From a checkpoint of a small image VAE: 2600 steps.
Rows from block 7 of the encoder, named by matrix and row number. Each number is 500 + 50 x the weight over its row's rms, rounded and kept within 0 to 999. All counts start at 0. Numbers have three digits each. After the name is the row's rms in percent of the matrix's.
# mid10: scale 2 3x3 conv (encoder.blocks.7.mid.1.0.weight, 72x72x3x3), inputs 0-11, a 3x3 kernel for each
mid10.0 106:467550465565442548488514459475496494508450519494533499454473461414510391485467465466469455409522386486461445469523468538449549462499442474529492538452570473541466482443460428534441462464503503460504381541351500417565459459461421505375478472455494512509510459516510511510440513444510470547446475442489501504515458538494514509
mid10.1 088:495470493465468438497474466475469470477467460486458458543562549583528600571569543535569557581515604550562557512399508469506414530446519501462491484475444490461506505534483523498481502515507494563496606530584517599497548565561574523588531590556468450455454457428476447459569446535511511460548485520476459452458451452456460466
mid10.2 116:520483557440557431493457513508503519441525390474421471501506521508478501505506486491494516499467505499503501488381484375524365506431560523454511435528326484385473448490463478474475486502450469515478523496514496549462504492509493468497489498505484460479427524391430386429478390512396543400530482550478489498433514373420383438
mid10.3 117:464460536428572425460459491466500503455552433442438482509508529496446512517502494492512513497459508507517493447364473368567338488427525496456477452564305474408460426475431488453445485512424502498475518466534499546477488489512492436507501515491430468446447545430420446445484395477419568395516463509437463462455542428423439445
mid10.4 086:526574516614513612553568556556538533545491584535561556476451464450456440465448474479459469440435446460454477504525518545485585501557521534570541575509579549589545504483501499504513518502542465403443404452397480421470494475464461452454459469494570556577555527579551550586463551479535493545496518498544559567568506572558574576
mid10.5 089:512572503581498595527571529528511534544498561518539542481460452437429416470440457461456433443434445467431440495531521539514576510539511535577531571500576543558539493473495487479505490483522463402428402438345468399477470458458439433441461456465516552539540504548545558559453520474517504537469530504538537555520506564546551564
mid10.6 109:519438523410594432527424531502488495482567468490466481480433323480457466490501494470437369479453465484498503539462515499639476534516547588497540502651491563498580463500490494471533481500469510554437522367563508544461477442379495463491494510514516507497482554470485483489484409481521603445541512533506497489496541478480483493
mid10.7 125:463492491435546451427465470445493478442525438421451463504500502494480509493494510500495508499478513497502509406437410392498363421437420466483451427526367410424427443458417473474420474479443523510509527493507536539506494481500488484497497481507438464466415504414398441444440450423435470415453471429429470460411522407392442433
mid10.8 108:494565481562419535465480456486505503490446522487499489505499486412518376449463399498507488417510377446432402493543461544452549471474423484538498527468579489511468494468483432565460475511504527496514411546365516451562515507486435525377468458419518521498507467515506495499452500433490460540433429427512502522513469518502503492
mid10.9 121:508463546405544452496479526477456502408510439473472517476477517482493504492502509467488509485484513493499505461403482371512378482437519478398469369489364487421490432442451454446479500517468465476483510501545504537499463476511492483511489507493450427488317490429459458501475411470425505415479460504440421469346493433465457485
mid10.10 102:464540455572443535491516470488489488498449525502514501452468459411494385477468460449438468405489367476451463466519466546447557460509451469533490544456575491551489478447463430547448458467499494451511381545371495420538462460471423498389482454465491501512503474535507517502441493437485461542441469437507489509509463536510509515
mid10.11 099:512492516456417439468456501474459468428419426443433474492505489521531516481507489503496507534536516495510497464425481423375428428412456470472488438423451443443483503496513451477470459468500510524499563610556499554486502495498534531506488499482466443459418374414437429464472473482475415452472437464453447441411387418418425450
mid10.12 087:532478505485452477496481501498466501471459480480485484522567532577569591565577542528572555615584588537590542523425533500455453544467525498477500532454491512507543522522499525509505505512527504577492607599601523582512541553549622558583542566515491463471471458460480482489562460550543495487559462545486467463462454457486466481
mid10.13 089:490575515593481593536585540495523534539490584521557535468461470450469443458445465474456461425446435467438453483546516528501574506570518521561559576489582525577542483463503477499511496481540451403421384472370477389471468471478454478444463466460551559551553510576554571566469519480519509553491529501530538566530510571550552563
mid10.14 090:526507522507461497515495514519497501500470479505493522527565557593571611534570546536583546588588591546575546558465557555453459575475555513492510535476501543538558535518520526501500515511527488589498600608585496592505521559554575564595543550530514498509501463469517498523569479582560492480566487552505488497486476486520496520
mid10.15 088:495464500439477439480460459485467465454440435469434468546543550587518578546565551530558540600523579558567554505421512467507418518440489499452475472484460473462486503496465515515468483500509524548493590549616523588511545546534574528586548571548478461467443461438432448454550450528519512462546454522466443451441436443456453445
mid10.16 100:506463501471580503481471503483473492476516510490474502533504481442388404467426405520495503454398385460424401510504502489584526510491521556534543526612562543534558469491477481486520443486468516516489487288445445493395527493499461420396482448428520513511491515500484492512483472472460553489487448484513505513485516505494487506
mid10.17 086:529565527597481587538570544520523543537493584532539563456456465460455457448459450467454445457453447454443462506535528549482570503542519546569536559490587531585553509458498492499500481479524445403434424458385472384454480465456453457456481463459542577550545495572567559572479513468507494529501517490552550566538490584558564567
mid10.18 105:437416506411569425491478499428455473465554433470463464483454401490451490493502503501465405494455483483503506461383431444608423505481482488435473469595371531475480421453435496484453489481451514508460505452527499534512497468418490472519486486512427453453448545422464461439457398403488584418480509502427444448448534439463457458
mid10.19 105:534425506414603427513406549499482491476557474492438494521500499423416447435458454509501500436411473443462475563502530470642482550479569570527533492672467555484575466506511513465529485502484507551518509286542451544421518513515431426482438478471510515506481555484499475499518470554451569499535467561491497492493542483473479492
mid10.20 119:512522519440516468437442444504505488447474433414436449501497508500498507493487486493491491489513494493490485433462425405403410416417411490477476401463394400397441488483472476468447460452434508521508525542510511521475480490507498498486486486481489484484417455410376379418463472430450427455445467426490489477429459398379390411
mid10.21 102:503524510545510535519519515513502520510493519489501508471436447409427404439413437446437444395425391436422434499519495518497532503507495521541523536525551532532532470468471489479503449463497467440435364435351444401452455439459398442400448436432516509522517498518515508519445493457491479516480484482513513512530490518513500514
mid10.22 087:529595535640506616555591546540540571566498597554553549481454479467451471482457480476453480444455459489446497517551528551497573509547522559583538599509591559559537504496517526498525511502542492415441414464396483445484469478465449460470474475484566563573586528594564572580488519486521512570509536527564563571575521600580569564
mid10.23 112:464526460562453552470514466477491477497455531494503499465478466401468360494472483472456468402467355495475472452516458536454555442510451470533485549473591480551486473438463441529471467469522534493543386526357519468568472468479416468365500470473506498504515476530485522525422467424454450516435450422520516511496472508500520521
mid10.24 096:480461472436462425444440458464459448431427404423426454525539535554498553533525527522532516546520550529548526468419479429475417483434479467439464461479412453445472503499481504486473491500483498535500585523580534561513512526537556512546526522517454442434399418422411416433513449514491484447496458500447428450398417405429425437
mid10.25 090:507482499501469467515493519508486486472492467498482512532578558579563580542577540543599548589583596541573547555420540499473448566475531510487495544488484533526507533517498520513493513534536499590499609570582498573504539583567600569600531541537507465470480478460493490502580459555541495463574498550480459482496481477499507492
mid10.26 096:515520512555499550533534515508503503519493520512518529449442454411427407433432436443427442415439412447437445486506500530504541499529519528545533555541572543538531481488464476484499470471524443427421364425334449411429463431447427424408463435420536526521508490523522520542465502461486474529481511481514517539511493537532520539
mid10.27 096:485460480454480432468430469468454467449450423450432458510553531559501550529547532526547539559510569540563538497381499413530397512427500487448473476484411473446477473507461503483463493508494481551465584512573503581499521549522573507570532565537466446447447440411449426427530405534462514434545466531463442452438439421442421445
mid10.28 114:576518565467498439484497513513480501438463412476474485483508500511509514513496493484514507506496506502503492452408469370437386440422485533432478414440354463427456469445457459439448481469484490528491514552517527543478478504486497494483490511488496456496396389368457436456448431461400443406491467497496461490397401381451436473
mid10.29 109:512506544495490531464418525505505530439486467419390491481496504514503511483490476485494507506495517481502476500480529416464494479404561478487512423447472421351485501512512476423483450471487472490492532540561477488465471491499509498509496484475485494506399453463362352452488475542469482530507464572471481496414459454376363447
mid10.30 105:532427523413595429544387541502487490493555457501442506503500511480450449471443357499505509488453454467446358543503529493659452567452570579521546476657471567484576488503505525495515496485465503530530520384542467570343506501502472478454493466383514499514488552476494470496508496542512562455522457503505499502489545471479461495
mid10.31 108:536411500422593446518423511496484490484565471500451483474454469452391453504486506475465459443353480514499525539472506485640494560501566580507545500652483571512581485529521503451526486474469509542509548271535513556458487481475468405473514494526512493513479538477490494504499435504485584449548468549512494492500550468494489488
mid10.32 088:517483487479470462498484497498484485479452467473472483536575574576549602550568549538584550607557596544579550524420529480469425542468519493463498520465475508501520524503506499488490508515520505553484580568587518589500526565566595555595557571537487459463458454451474479482562463544517508452545485539492477476456458451466456481
mid10.33 111:515465506446560486505452511505484487483531499497490501495473433450427353484445398506465444438420345484448402509489492497597489518487523573517529505630531543520561456494465473489511441486469522520450486417480486506405492465430463433375483451410509509505494530505486501494448428454450514444464425460512490506496506501502481500
mid10.34 110:489419525422543454506433517464457492412540466465443499405495487439467511467519531392514505449483506475525527509422553422571458536473599538447543476559445557447553453485486464514528471524488408519464497449518476562475407505504451485520474538531467441489415531452444441468493417547409564479526485604464454496427536459440457482
mid10.35 089:513477491488449459515486471481475474468460460493481502543583541600582597555578527546570537597590590542563560521441520487454445539474506489478482510462468504502518534526522498513495517503509502572501607596593512582503530572544605545593543562540504468460466446441479469493561478538530481469538470544482471482465453456488467490
mid10.36 090:501460463461493435467448466472438469443458438444448468523558562570512573532562549528573554569524562544552550492387491454504388512457503491435467478496413471455484492494482495498468485511493506565528588495585503578520546548521569515546530556556467454450425447409442448447541425518478529433537486524476450447417453414445437452
mid10.37 120:497471501477515498504493502495476497491495507484493502460441425398457372437431411456450429407468374426425389492494485501519525487478510513520533513547542538535521453491455459505473448478470444468434418489417426453421458459444396460384434430417504501503500498501487509502434463445458477497467453473511497509498488491494477509
mid10.38 103:484451483447512424447439460472458449417444435433429448519533533548489548532523533525540527544495544536560536499377500408523394508431499491431479467499389446428456469504467487485486494502455495549494562498561493570502524532522557481546520529524445438433426458403430424431530399511453523406523464519451428426432461404435432434
mid10.39 117:474519464540469523467512474481479485503458505486499483491427401485490346525512476496425390489503343529514481455522447549460526463496431474506476532482564469525467510470478479536468472492507556462479478514362538502565500433397500498374513516490490509496497463518512518505440495425499449478430446422497499491504459515496511514
mid10.40 098:473455482447492430463454450465442460427462427430420446514530523543486553530538543529544530566483557536542555488379505423537395499427499481444472474511404468441476480472468502478475490505476485530492576487568512568512517518529548497540533543538459440454428462417442419433513417526457527402531474524460435422426464399423429426
mid10.41 094:479459487449454413461452465478438452418438426462433461527530536565510554537541531519545531558527561530558518474402501438481412475437492465441468439452443457427475494518493489483473484510477502564509575535578518568532525553532558515559531552528446449452444441424445411456510459489460496439512453508442433436405433411432416439
mid10.42 117:463559459575446533463512463483493473498444513493515498484441427465498369504500488485440438454510358513488481440518456539468538435494446457522469541468563459536475511446458435559453465465509556465510422532335532482567490460436453516370524492498513511473505461520496512501440494433485449506417476440505485483499461510491510514
mid10.43 086:542581541638512619567605522537553534579507610544576523472469468465461464475449489474474484453479437456473445493548522568500586522567504538567545583522580551575533523477486504522517526496515458434437417435402471423483477462474480472463477459485551570560580531578575579574496496494519486546494532502562542559576517599585570541
mid10.44 089:507461492467486438491462468489456456443459443469447478534552551574532576540555540545556545598528580542589533521408529454495407528446517478452489509474431479479508494504476505511474505504491507572511588546580511589507533553534572536578552580547485449462456443431446442463553430550513524436555488527464457446442462426461439459
mid10.45 109:484467527436571451439455505460496520422554458411433493504517512501457509493492496496500515498443500498506507456396489385554358486421520505446480446556326472401457448475429488441455496521446492497492532467534517527479502490508492438519509486496454468454411538425387436444493401488439540392515481533450464467417526427409423440
mid10.46 088:527565523618458593512573516515510519546476565533550548479461472442475446476449464475446447438466447452463443479517513535500574499535490514549534581483588536574534505458496479496481479478538478386449366475370478394472482467468449465448480479484530535562561505585555557558485533461533485547490532493534549539554490583556552548
mid10.47 089:493470497459457445479436455470473484452458432466456478535561545573544566533552535539593546572542561544565545508403499453497416515446507473440465497470439481471488501491482510517493506514493503578509580544587509571513524563546590530593531553541469439442447443430460445461545438534506497435552489538487447451450448446450455457
mid10.48 085:532573541618475608537591548524528534556485584558554545462455466445464455470446458487446469440472451456471461491542528549482560506538531544570543592499591551572542493496510499513507504483541472411432390474379471409478489473462447462458476470471553545548579500579575565571494519480520502548500542496549545560548515585551567549
mid10.49 116:470525478543479543469486448478512488501476515498512476493484505356460396416414463493484501379481418418426448465508469510482560471466452460528471508506560464498450483451468464541449475458491549527578400524411488476574484482483378472394425416456497509498507488509502502488436470424434447522423413415506514501501483513508504485
mid10.50 104:519400509414583441543412542520475501477546475508457511515503504448493484342455443520516493469493489340475450559501551455619488555468569582518529467641470558494589448520503539493550521518496444512482477432525354547406500513500457505492381496453501484508483543471498460496517481530425546466524442524494490500474533469483453488
mid10.51 090:501562518593467600518582545494498521537461571523542550479475443445441431451466456474460461447452451469449463481525508543463588505553501500550515587500588525577536496472499461503513477471536472402427358466355461367480481458473453470423469453455524535547552503578534562588441505475509473538470513483505533557526497579544552562
mid10.52 099:546415504411598420533396529505504513459554449494450503488516495461464463403448400490509504457489497382469390542497544465651469550459565585507540465653473569491600462512514533502517506504485450498481530407536400558368491536499486493484427479423498476502484557456471467497514491540449544450556456534506501505490567475474463495
mid10.53 102:548553474518401508437488484516530505469439509440498471520517465501553455478457437499499473490554449476468412457521445488335521413467439474503475447357518403475464484430448407533459415467495518508492471617442484428530503508477488547442480463447500517486469443501403453457468537444496372515434488442494521495481440504423450478
mid10.54 089:508559518592473589525581514507522512549473543532536523463447462430459446460437464460435465423446433450459460486520497550463553491529503505560524567481572534566540497472487482510496486459533478408424370489345470381486475461455437450451467434463529539544543483560546556562456506463510461545482527478526538534535485570550540577
mid10.55 085:538593524625486610551581541546530553542482555536575540492457493446464454465463475481457473434474441459449464499547513560502576499556520532564542580499578558550544512489503500509500498497535482425439403466384461402477470464483465464447466447471566556573569507561568569564472517476517497551496543505548548563571509583536558561
mid10.56 101:519476514481553516516482515480488491482514504498482492483452443431383380478444463488457456427388380472441458497500507495568542523509515550520523508578564544553554440472481460464509447476468471466439454296402463478438477457454418387392476464473493501513504522511498508515455435450447526485471462495493498501497522513507511504
mid10.57 094:466467483458483431456448471471463454444456408440428470537558545568492557523536535551555545569498564549566530487377492420505394483438508483425473471488434485440499471511491507477475507518494517534499587505583534557497530548541563486564532542532453427443438452419427444460529430521466520418543477517451438448419442414433424458
mid10.58 087:521494509481450457489480486507476481475443464475464490525567554599572602550586546541558539604570598572604539542430528498465455554441526502473492518461484516487522526531500527514494511523511503568505605560615531587514526566542590577578561598538488470472469447463488467483566472534531489473552483521489455466468467463487469486
mid10.59 096:495469487443475419472449455478451460430458414450407454520536528566501555531539535526552530590502576546543546498384503414491399510414512491456472465482400468461475484489488479492467482499475496559489569525583508567502533541534540506570550552532458430441429443427467428453524422515458503416533456534470430442438443406438436447
mid10.60 090:476473468462458435474446459492472496443442426464440463531551543580517568547545555530573544572527552546557551494406487437488419509411502494438474478463440473459461505510484497485474487481479510567494602525597518581516542551538573516573549549534463446441444418418440415447529423516499514450535462524469451440438453433440455450
mid10.61 087:504492500471467455464482490485466484453465448479471489538561549582539574544584527539573562600566578558585541516414531477498432540427502497476498499486449493481511503533495526504491512521508516570514601551617534591507528564538588551585556580519481468470475462459476462463567444547534523450562463542486465448454456440474452486
mid10.62 106:497451500447574487510454521493494484472518504484476486516486448470393360485434398532502464476403382498457401511479500499614525513490529559513528497628528533522557452513462499468523461490455531544474520322497488517383533498459488410373490456428517504502498530504493493497469438460439559449499412486518494501505512517493501492
mid10.63 107:487459487445515421460446440476471461435486410429427437514529526530457542521534526518534524519481544529541526485364490389547386496414522483442461478533381466436470445483444502475480480520465477528466565469546515578504518520527536463521528522531462437438429467403433413415516401500436540412522463516462455446407462400429419444
mid10.64 093:468464477436439434454439448459434454429416414426412466532530531560511524534534514541530532560528549547536522462433494435458427478423471464460486454440456450431501513510502502459477497504493513536525589555591548550526538528516562507548534528515459433450415423425431414448514457504488468453492467492440443452411403422427416447
mid10.65 089:518572529584484574535569514527534541534491565532538523467441467437437436462447468469442463418419435436448450507521505532488576505542508535559534589506569537561522486465510484493493488469508458402424388442369461410460453456462429442432448441461536533538551506547560555555476502469496473527478507490524548551546495574557542543
mid10.66 097:501475487451484442472457453478470480451444444460447446513544531561505564543553539517552539565510567531562540502372512421513382511420523471433457472492422479440475477513488504505480489513491499565482576506581501587493531558524561491579539557551465434452430452405455416455531410523475519439542454539450444450431435410444428437
mid10.67 112:507480515503496516516499508489497500493495509495512505478467435419422368453429413458441439415428364447430424497497487528519522498506504515520547520528544533537549461453480468496488454478489452453410396466368440432414455452421411436378463428415511511520499494518494501519464483472466492507490490496510492511490496519486512514
mid10.68 100:488547491547463540483533488473498502500460515496513520468462460402463381460442432459445453396466376448441439461504469539452555476512483480541499535482586500534519463432473439509467457456501498433478385529359479409496473467461407480398453455438502517519502459514525510521429488452503460537446478453481510522497476531519504518
mid10.69 092:500466488458489435456466486468467461452463439464441463524550552566510563542551542527561557569503574542554537515388503443491404509434493478453470486495412469445485488525493515481467502511490495567503588519577537604518527559553568515571546558544472453436431475399450446440531423522499536457549479513477455438444454417464447447
mid10.70 088:515473500483450474490462478485466471485444469479469501535584546587568594533544532543595550581582592536560534524439523500453425549456518510459482494461465514491516508528515515509480505514520520586522585583592509585509554594569601567590528553532490455468463440435474460474578483554519484449563485524495453473455430449482460480
mid10.71 099:479538484568472543491530501481487500493465521490508500472445455418446397456444430485445474406443397461442436464519480523479550474507480495528515545481571492541522471442472434504465471461502516455473390477332471390498483452468413439378455451436506513530522476540515524520433483436483472536468496480513504519495483539511522532