A small image VAE, trained from scratch: decoder widths [64, 128, 192, 256].
Rows from block 2 of the decoder of a small image VAE, named by matrix and row number. Each number is 50 + 12 x the weight over its row's rms, rounded and kept within 0 to 99. All counts start at 0. After the name is the row's rms in percent of the matrix's.
After each channel's rows are labels from the 100 images, of 14976, where the channel reaches its highest value: "patch colour" is the nearest of a few named colours to the mean colour under the peak. Only what is clearly more common there than usual is listed. The data: regions of photos with short descriptions (Visual Genome).
# conv: 3x3 conv (decoder.decb.0.0.conv.weight, 192x192x3x3, each kernel summed), inputs 128-191

conv.152 094:56 48 53 49 34 47 64 46 41 46 48 47 74 62 66 52 51 50 50 47 52 49 25 43 51 47 54 40 40 51 53 60 42 40 47 44 45 37 48 62 47 52 40 40 57 51 46 51 40 43 32 55 41 41 45 60 63 42 50 58 65 34 50 52
patch colour: white

conv.91 107:55 51 45 50 45 54 68 26 38 50 48 47 81 50 43 49 52 50 49 47 53 54 12 61 53 52 53 50 55 51 48 50 50 50 54 50 51 49 44 49 56 48 50 49 51 53 48 51 46 59 26 44 33 33 51 51 50 52 48 52 37 25 62 53
patch colour: white

conv.140 157:39 50 54 52 49 48 21 71 74 49 51 50 28 57 50 49 53 51 49 50 49 48 90 35 47 50 50 49 47 51 50 49 51 48 51 49 48 49 53 51 51 50 51 50 50 49 52 50 51 33 74 50 52 55 50 50 48 44 50 50 50 73 30 49
patch colour: black

conv.126 107:74 49 46 49 57 63 64 26 42 51 52 47 79 48 40 48 42 47 48 53 50 52 18 65 58 49 51 54 56 46 52 55 50 53 52 52 53 49 50 51 47 50 51 54 51 50 46 57 49 60 26 43 36 27 51 46 53 56 45 50 45 24 60 50
patch colour: white

conv.20 144:73 48 43 51 59 51 74 24 33 47 50 49 80 44 51 52 50 51 48 53 47 48 09 69 47 51 49 55 56 45 51 45 53 53 49 50 51 58 45 40 49 49 52 58 48 49 52 47 51 67 22 43 44 40 57 48 47 62 50 48 55 26 71 48
patch colour: white

conv.104 066:54 53 61 37 72 68 73 53 28 56 53 48 47 28 48 40 39 43 20 61 24 61 53 51 51 52 51 65 44 48 43 50 46 50 53 41 56 69 43 46 56 47 63 64 47 53 61 41 79 56 39 43 51 50 55 59 63 55 41 45 65 40 70 59
patch colour: red

conv.59 165:42 49 52 52 49 48 23 70 72 47 51 50 28 55 49 48 53 53 49 49 48 48 99 38 49 51 52 48 49 51 55 48 52 50 50 48 49 51 53 53 51 50 50 51 51 50 52 47 50 37 70 48 50 54 49 48 47 46 51 48 46 68 34 49
patch colour: black

conv.189 059:55 43 51 47 46 47 38 56 62 41 55 49 50 68 48 40 60 64 64 52 36 37 63 45 51 38 54 35 46 52 65 53 64 37 49 36 19 25 47 54 53 55 62 38 75 57 71 45 43 39 55 60 49 51 41 48 42 23 60 38 56 54 32 34
patch colour: black; red

conv.30 069:29 48 34 47 38 55 39 72 63 59 59 53 23 52 41 47 56 62 59 32 62 43 85 30 52 45 49 50 53 56 52 53 52 59 52 50 60 43 61 52 50 51 46 54 49 48 41 60 32 33 71 41 42 42 58 55 57 39 55 51 45 59 40 60
patch colour: black

conv.157 145:38 51 54 54 46 49 22 72 73 45 54 53 26 50 54 49 49 48 46 49 50 53 99 34 52 48 51 51 45 53 52 49 52 49 46 50 50 49 50 52 48 46 54 51 49 44 50 50 53 33 72 54 51 56 46 49 53 44 50 53 54 69 29 51
patch colour: black

conv.107 061:44 47 52 31 48 75 56 59 40 50 70 62 33 30 52 33 33 62 37 52 29 46 62 53 44 51 55 40 55 64 58 52 63 79 45 33 53 47 61 62 53 45 61 50 32 61 63 40 54 67 53 33 47 44 56 56 68 45 63 49 57 28 58 37
patch colour: red

conv.128 069:20 42 48 43 43 72 46 74 51 69 42 44 24 38 42 54 46 42 44 53 50 49 71 38 68 49 60 46 56 51 39 74 27 51 58 55 69 35 76 55 55 53 47 41 55 55 32 73 47 47 69 38 50 43 54 57 71 31 46 69 48 40 43 64
patch colour: red

conv.118 157:42 51 53 54 49 47 23 79 72 47 47 50 27 56 49 51 50 47 50 46 52 53 93 35 48 53 49 49 45 48 53 48 48 49 47 53 49 52 50 55 44 51 48 51 49 49 53 48 49 33 71 49 50 54 46 47 46 44 51 50 49 74 30 47
patch colour: black

conv.117 091:49 48 51 46 42 51 66 43 35 53 49 49 77 54 53 51 52 49 49 51 53 52 22 50 62 47 55 52 43 41 51 63 44 48 57 49 54 37 44 66 50 51 49 50 54 52 47 59 47 48 27 63 43 47 39 52 61 49 46 55 55 33 57 50
patch colour: white

conv.121 104:37 53 54 41 46 45 29 75 71 55 46 53 27 55 43 46 51 52 54 52 44 48 83 03 50 52 46 53 44 51 47 51 52 47 56 47 53 53 53 61 53 52 53 52 45 57 48 48 48 10 72 49 52 53 50 54 55 43 51 55 40 77 26 50
patch colour: black

conv.10 041:65 37 49 28 66 54 47 55 61 56 40 43 56 59 53 57 53 63 68 45 56 43 72 37 58 60 46 61 30 44 57 64 43 56 48 41 59 63 44 58 57 61 33 61 38 66 45 54 43 31 55 36 42 44 40 56 54 49 49 44 48 59 48 53
patch colour: black

conv.108 140:35 50 56 51 45 44 26 80 71 49 53 54 27 58 52 48 52 50 53 44 53 47 85 24 49 43 49 48 39 51 50 54 53 46 48 51 50 45 52 58 48 49 49 49 52 47 46 52 48 27 74 59 59 60 45 50 54 41 52 53 51 80 25 50
patch colour: black

conv.124 152:40 51 54 50 49 46 22 72 76 47 48 49 30 55 55 52 50 52 52 52 51 49 88 33 48 51 49 47 46 50 52 50 53 47 49 48 50 51 52 55 51 52 50 49 50 48 50 50 51 33 71 51 52 55 47 46 46 45 52 50 49 73 29 49
patch colour: black

conv.65 080:37 51 52 35 46 69 53 59 42 50 58 43 30 31 46 35 66 78 55 61 16 43 56 53 64 45 50 33 66 55 43 56 44 59 54 18 50 31 71 56 79 48 56 28 61 50 54 59 38 55 55 42 48 46 53 60 66 39 47 45 59 39 47 62
patch colour: red

conv.100 101:35 49 29 48 36 78 53 66 40 70 61 54 26 32 39 42 52 55 61 47 57 49 62 56 67 41 48 42 68 57 46 56 46 69 52 41 52 14 66 47 61 48 45 33 61 53 39 64 27 61 55 50 44 41 57 56 65 37 56 50 53 40 48 50
patch colour: black

conv.183 078:47 59 51 50 57 42 46 61 53 42 41 42 43 57 42 60 51 34 28 54 36 60 69 34 43 57 54 59 36 48 47 45 41 37 56 57 49 78 37 52 43 49 64 77 25 43 55 47 60 36 54 35 40 41 45 54 41 53 35 50 38 56 45 65
patch colour: black

conv.180 070:38 67 50 60 47 71 49 63 47 50 52 64 36 31 40 34 30 46 30 54 52 50 61 47 63 44 41 49 56 49 63 63 71 64 50 59 65 43 64 59 30 52 62 60 37 45 35 63 54 59 64 29 41 40 55 37 54 39 62 50 43 32 56 47
patch colour: pink

conv.16 171:42 50 53 50 48 49 27 69 69 48 52 50 30 53 50 50 52 53 50 51 49 49 93 41 49 52 52 49 49 48 52 47 52 48 52 47 49 52 52 49 53 51 50 50 52 51 54 49 51 39 71 49 50 55 51 49 49 46 49 48 49 68 33 52
patch colour: black

conv.49 079:60 45 69 55 76 41 49 55 52 32 45 44 45 51 50 59 40 34 23 59 37 62 69 31 44 51 57 53 24 40 57 55 36 35 41 61 36 69 42 55 33 46 56 73 38 58 63 34 57 35 53 31 47 48 39 54 47 42 47 50 63 54 45 55
patch colour: black

conv.94 114:48 53 63 26 48 63 62 63 36 55 56 47 42 36 58 55 54 51 54 55 31 42 59 38 50 68 61 52 50 71 35 40 40 68 47 23 60 66 40 54 62 50 52 55 29 53 55 41 36 50 54 37 42 37 60 79 70 49 47 45 54 39 59 75
patch colour: pink

conv.111 168:42 50 53 53 47 48 27 71 69 48 49 49 30 55 50 49 52 52 52 49 49 49 93 39 48 51 51 48 47 46 51 48 53 49 51 48 47 49 51 50 51 52 49 50 51 52 51 48 50 36 70 49 52 54 47 49 48 45 52 48 51 71 33 49
patch colour: black

conv.73 065:50 55 39 39 46 80 56 51 36 42 64 60 44 35 40 30 40 80 52 54 39 34 56 52 52 46 36 57 48 62 67 39 74 51 60 35 53 48 48 41 64 43 68 53 40 64 59 40 50 56 48 43 37 38 38 43 36 63 63 28 42 37 59 30
patch colour: black

conv.11 167:41 49 54 51 49 49 24 72 74 48 48 51 28 55 51 47 50 53 52 48 50 49 89 39 47 50 50 49 46 49 52 47 54 48 50 47 48 52 51 51 52 51 49 50 52 50 52 49 52 34 68 50 50 55 47 46 46 46 52 49 48 70 31 48
patch colour: black

conv.99 127:57 59 52 36 58 58 63 68 28 69 56 49 54 28 51 49 48 50 41 52 50 45 60 41 54 46 64 75 48 56 43 53 48 68 56 46 73 67 36 55 50 53 49 79 31 46 43 67 52 61 45 58 53 50 57 63 81 63 42 66 43 39 68 65
patch colour: black

conv.5 051:60 38 39 66 56 44 45 54 56 54 30 46 57 72 51 65 56 40 51 39 69 61 63 48 40 58 51 63 50 35 43 56 47 40 57 67 48 49 36 49 49 50 39 53 59 45 42 65 50 37 48 53 46 51 48 42 27 32 24 57 54 55 39 48
patch colour: black

conv.146 170:40 49 52 52 48 51 25 72 69 51 50 52 28 52 48 47 51 52 50 49 50 50 99 38 49 50 50 48 48 51 50 49 52 50 52 49 50 50 53 51 51 50 50 49 51 50 51 50 51 37 70 50 52 55 48 49 48 44 49 50 49 69 34 49
patch colour: black

conv.69 092:52 50 51 50 39 51 53 33 50 49 49 51 79 56 56 53 57 52 54 55 52 46 07 61 47 47 51 44 55 58 40 56 57 50 47 53 46 47 59 56 53 48 49 43 58 44 51 62 47 52 44 57 41 50 51 51 51 50 43 56 45 34 60 59
patch colour: white

conv.188 105:41 54 55 77 51 44 52 63 40 49 41 56 36 27 45 63 27 43 29 42 72 68 56 54 27 59 41 53 60 45 63 39 39 58 45 63 46 57 47 49 16 50 46 48 51 54 43 26 66 61 50 39 53 40 54 39 41 54 54 50 54 33 56 40
patch colour: red

conv.103 086:38 51 53 34 44 49 30 65 73 57 46 48 29 52 44 47 57 55 52 52 41 47 84 19 47 60 49 53 42 57 42 46 53 45 65 47 57 58 52 52 56 54 55 50 44 57 49 44 52 17 72 47 43 55 49 63 54 48 42 49 32 76 31 56
patch colour: black

conv.9 058:53 36 56 44 58 50 68 70 35 66 49 46 54 42 42 34 58 54 31 53 39 46 63 27 60 45 56 68 41 47 55 57 40 58 63 45 70 56 43 61 48 58 50 82 29 63 45 49 56 49 51 37 64 46 50 66 68 50 49 47 47 52 60 47
patch colour: black

conv.127 064:50 29 63 54 47 35 62 67 40 52 34 58 65 46 59 47 69 38 36 48 51 47 49 31 34 58 47 63 28 43 40 59 38 50 46 62 59 83 32 62 38 48 48 84 32 36 53 53 50 39 46 47 54 54 41 68 54 48 44 60 47 44 56 73
patch colour: pink

conv.76 142:39 54 59 78 53 40 53 57 44 43 43 55 33 36 50 69 27 26 24 38 69 74 58 50 36 56 50 49 50 43 58 47 31 54 45 84 48 54 56 49 13 59 50 48 43 42 46 37 65 55 58 39 52 43 50 33 29 46 49 56 53 41 49 43
patch colour: red

conv.139 170:40 49 52 53 48 49 25 71 71 49 49 50 28 55 50 51 51 52 50 49 51 49 99 37 50 49 50 47 48 50 52 48 53 50 50 48 46 49 54 50 51 50 48 48 51 48 52 49 49 36 72 50 51 53 49 48 47 46 50 49 49 70 33 47
patch colour: black

conv.167 094:75 49 68 56 72 23 67 52 38 30 46 48 74 53 56 49 39 40 26 51 44 57 49 36 37 52 51 69 21 46 69 54 46 41 38 61 45 78 22 64 25 51 56 86 36 45 56 29 64 38 35 39 57 54 34 47 49 55 53 47 59 54 63 53
patch colour: black

conv.17 132:38 48 57 47 50 51 26 71 75 58 47 45 27 57 50 51 46 50 49 55 49 50 89 32 50 56 55 52 46 47 39 51 45 47 54 49 56 54 54 52 55 49 45 54 48 52 48 53 54 34 73 51 52 56 50 54 52 47 43 54 43 71 33 52
patch colour: black

conv.164 149:43 49 56 53 53 43 25 83 68 48 46 46 32 53 53 57 45 46 47 51 50 54 86 34 45 58 51 52 43 44 51 45 42 45 47 55 48 60 48 52 42 53 51 53 46 53 51 50 52 33 70 49 55 54 47 47 44 47 51 50 52 70 31 49
patch colour: black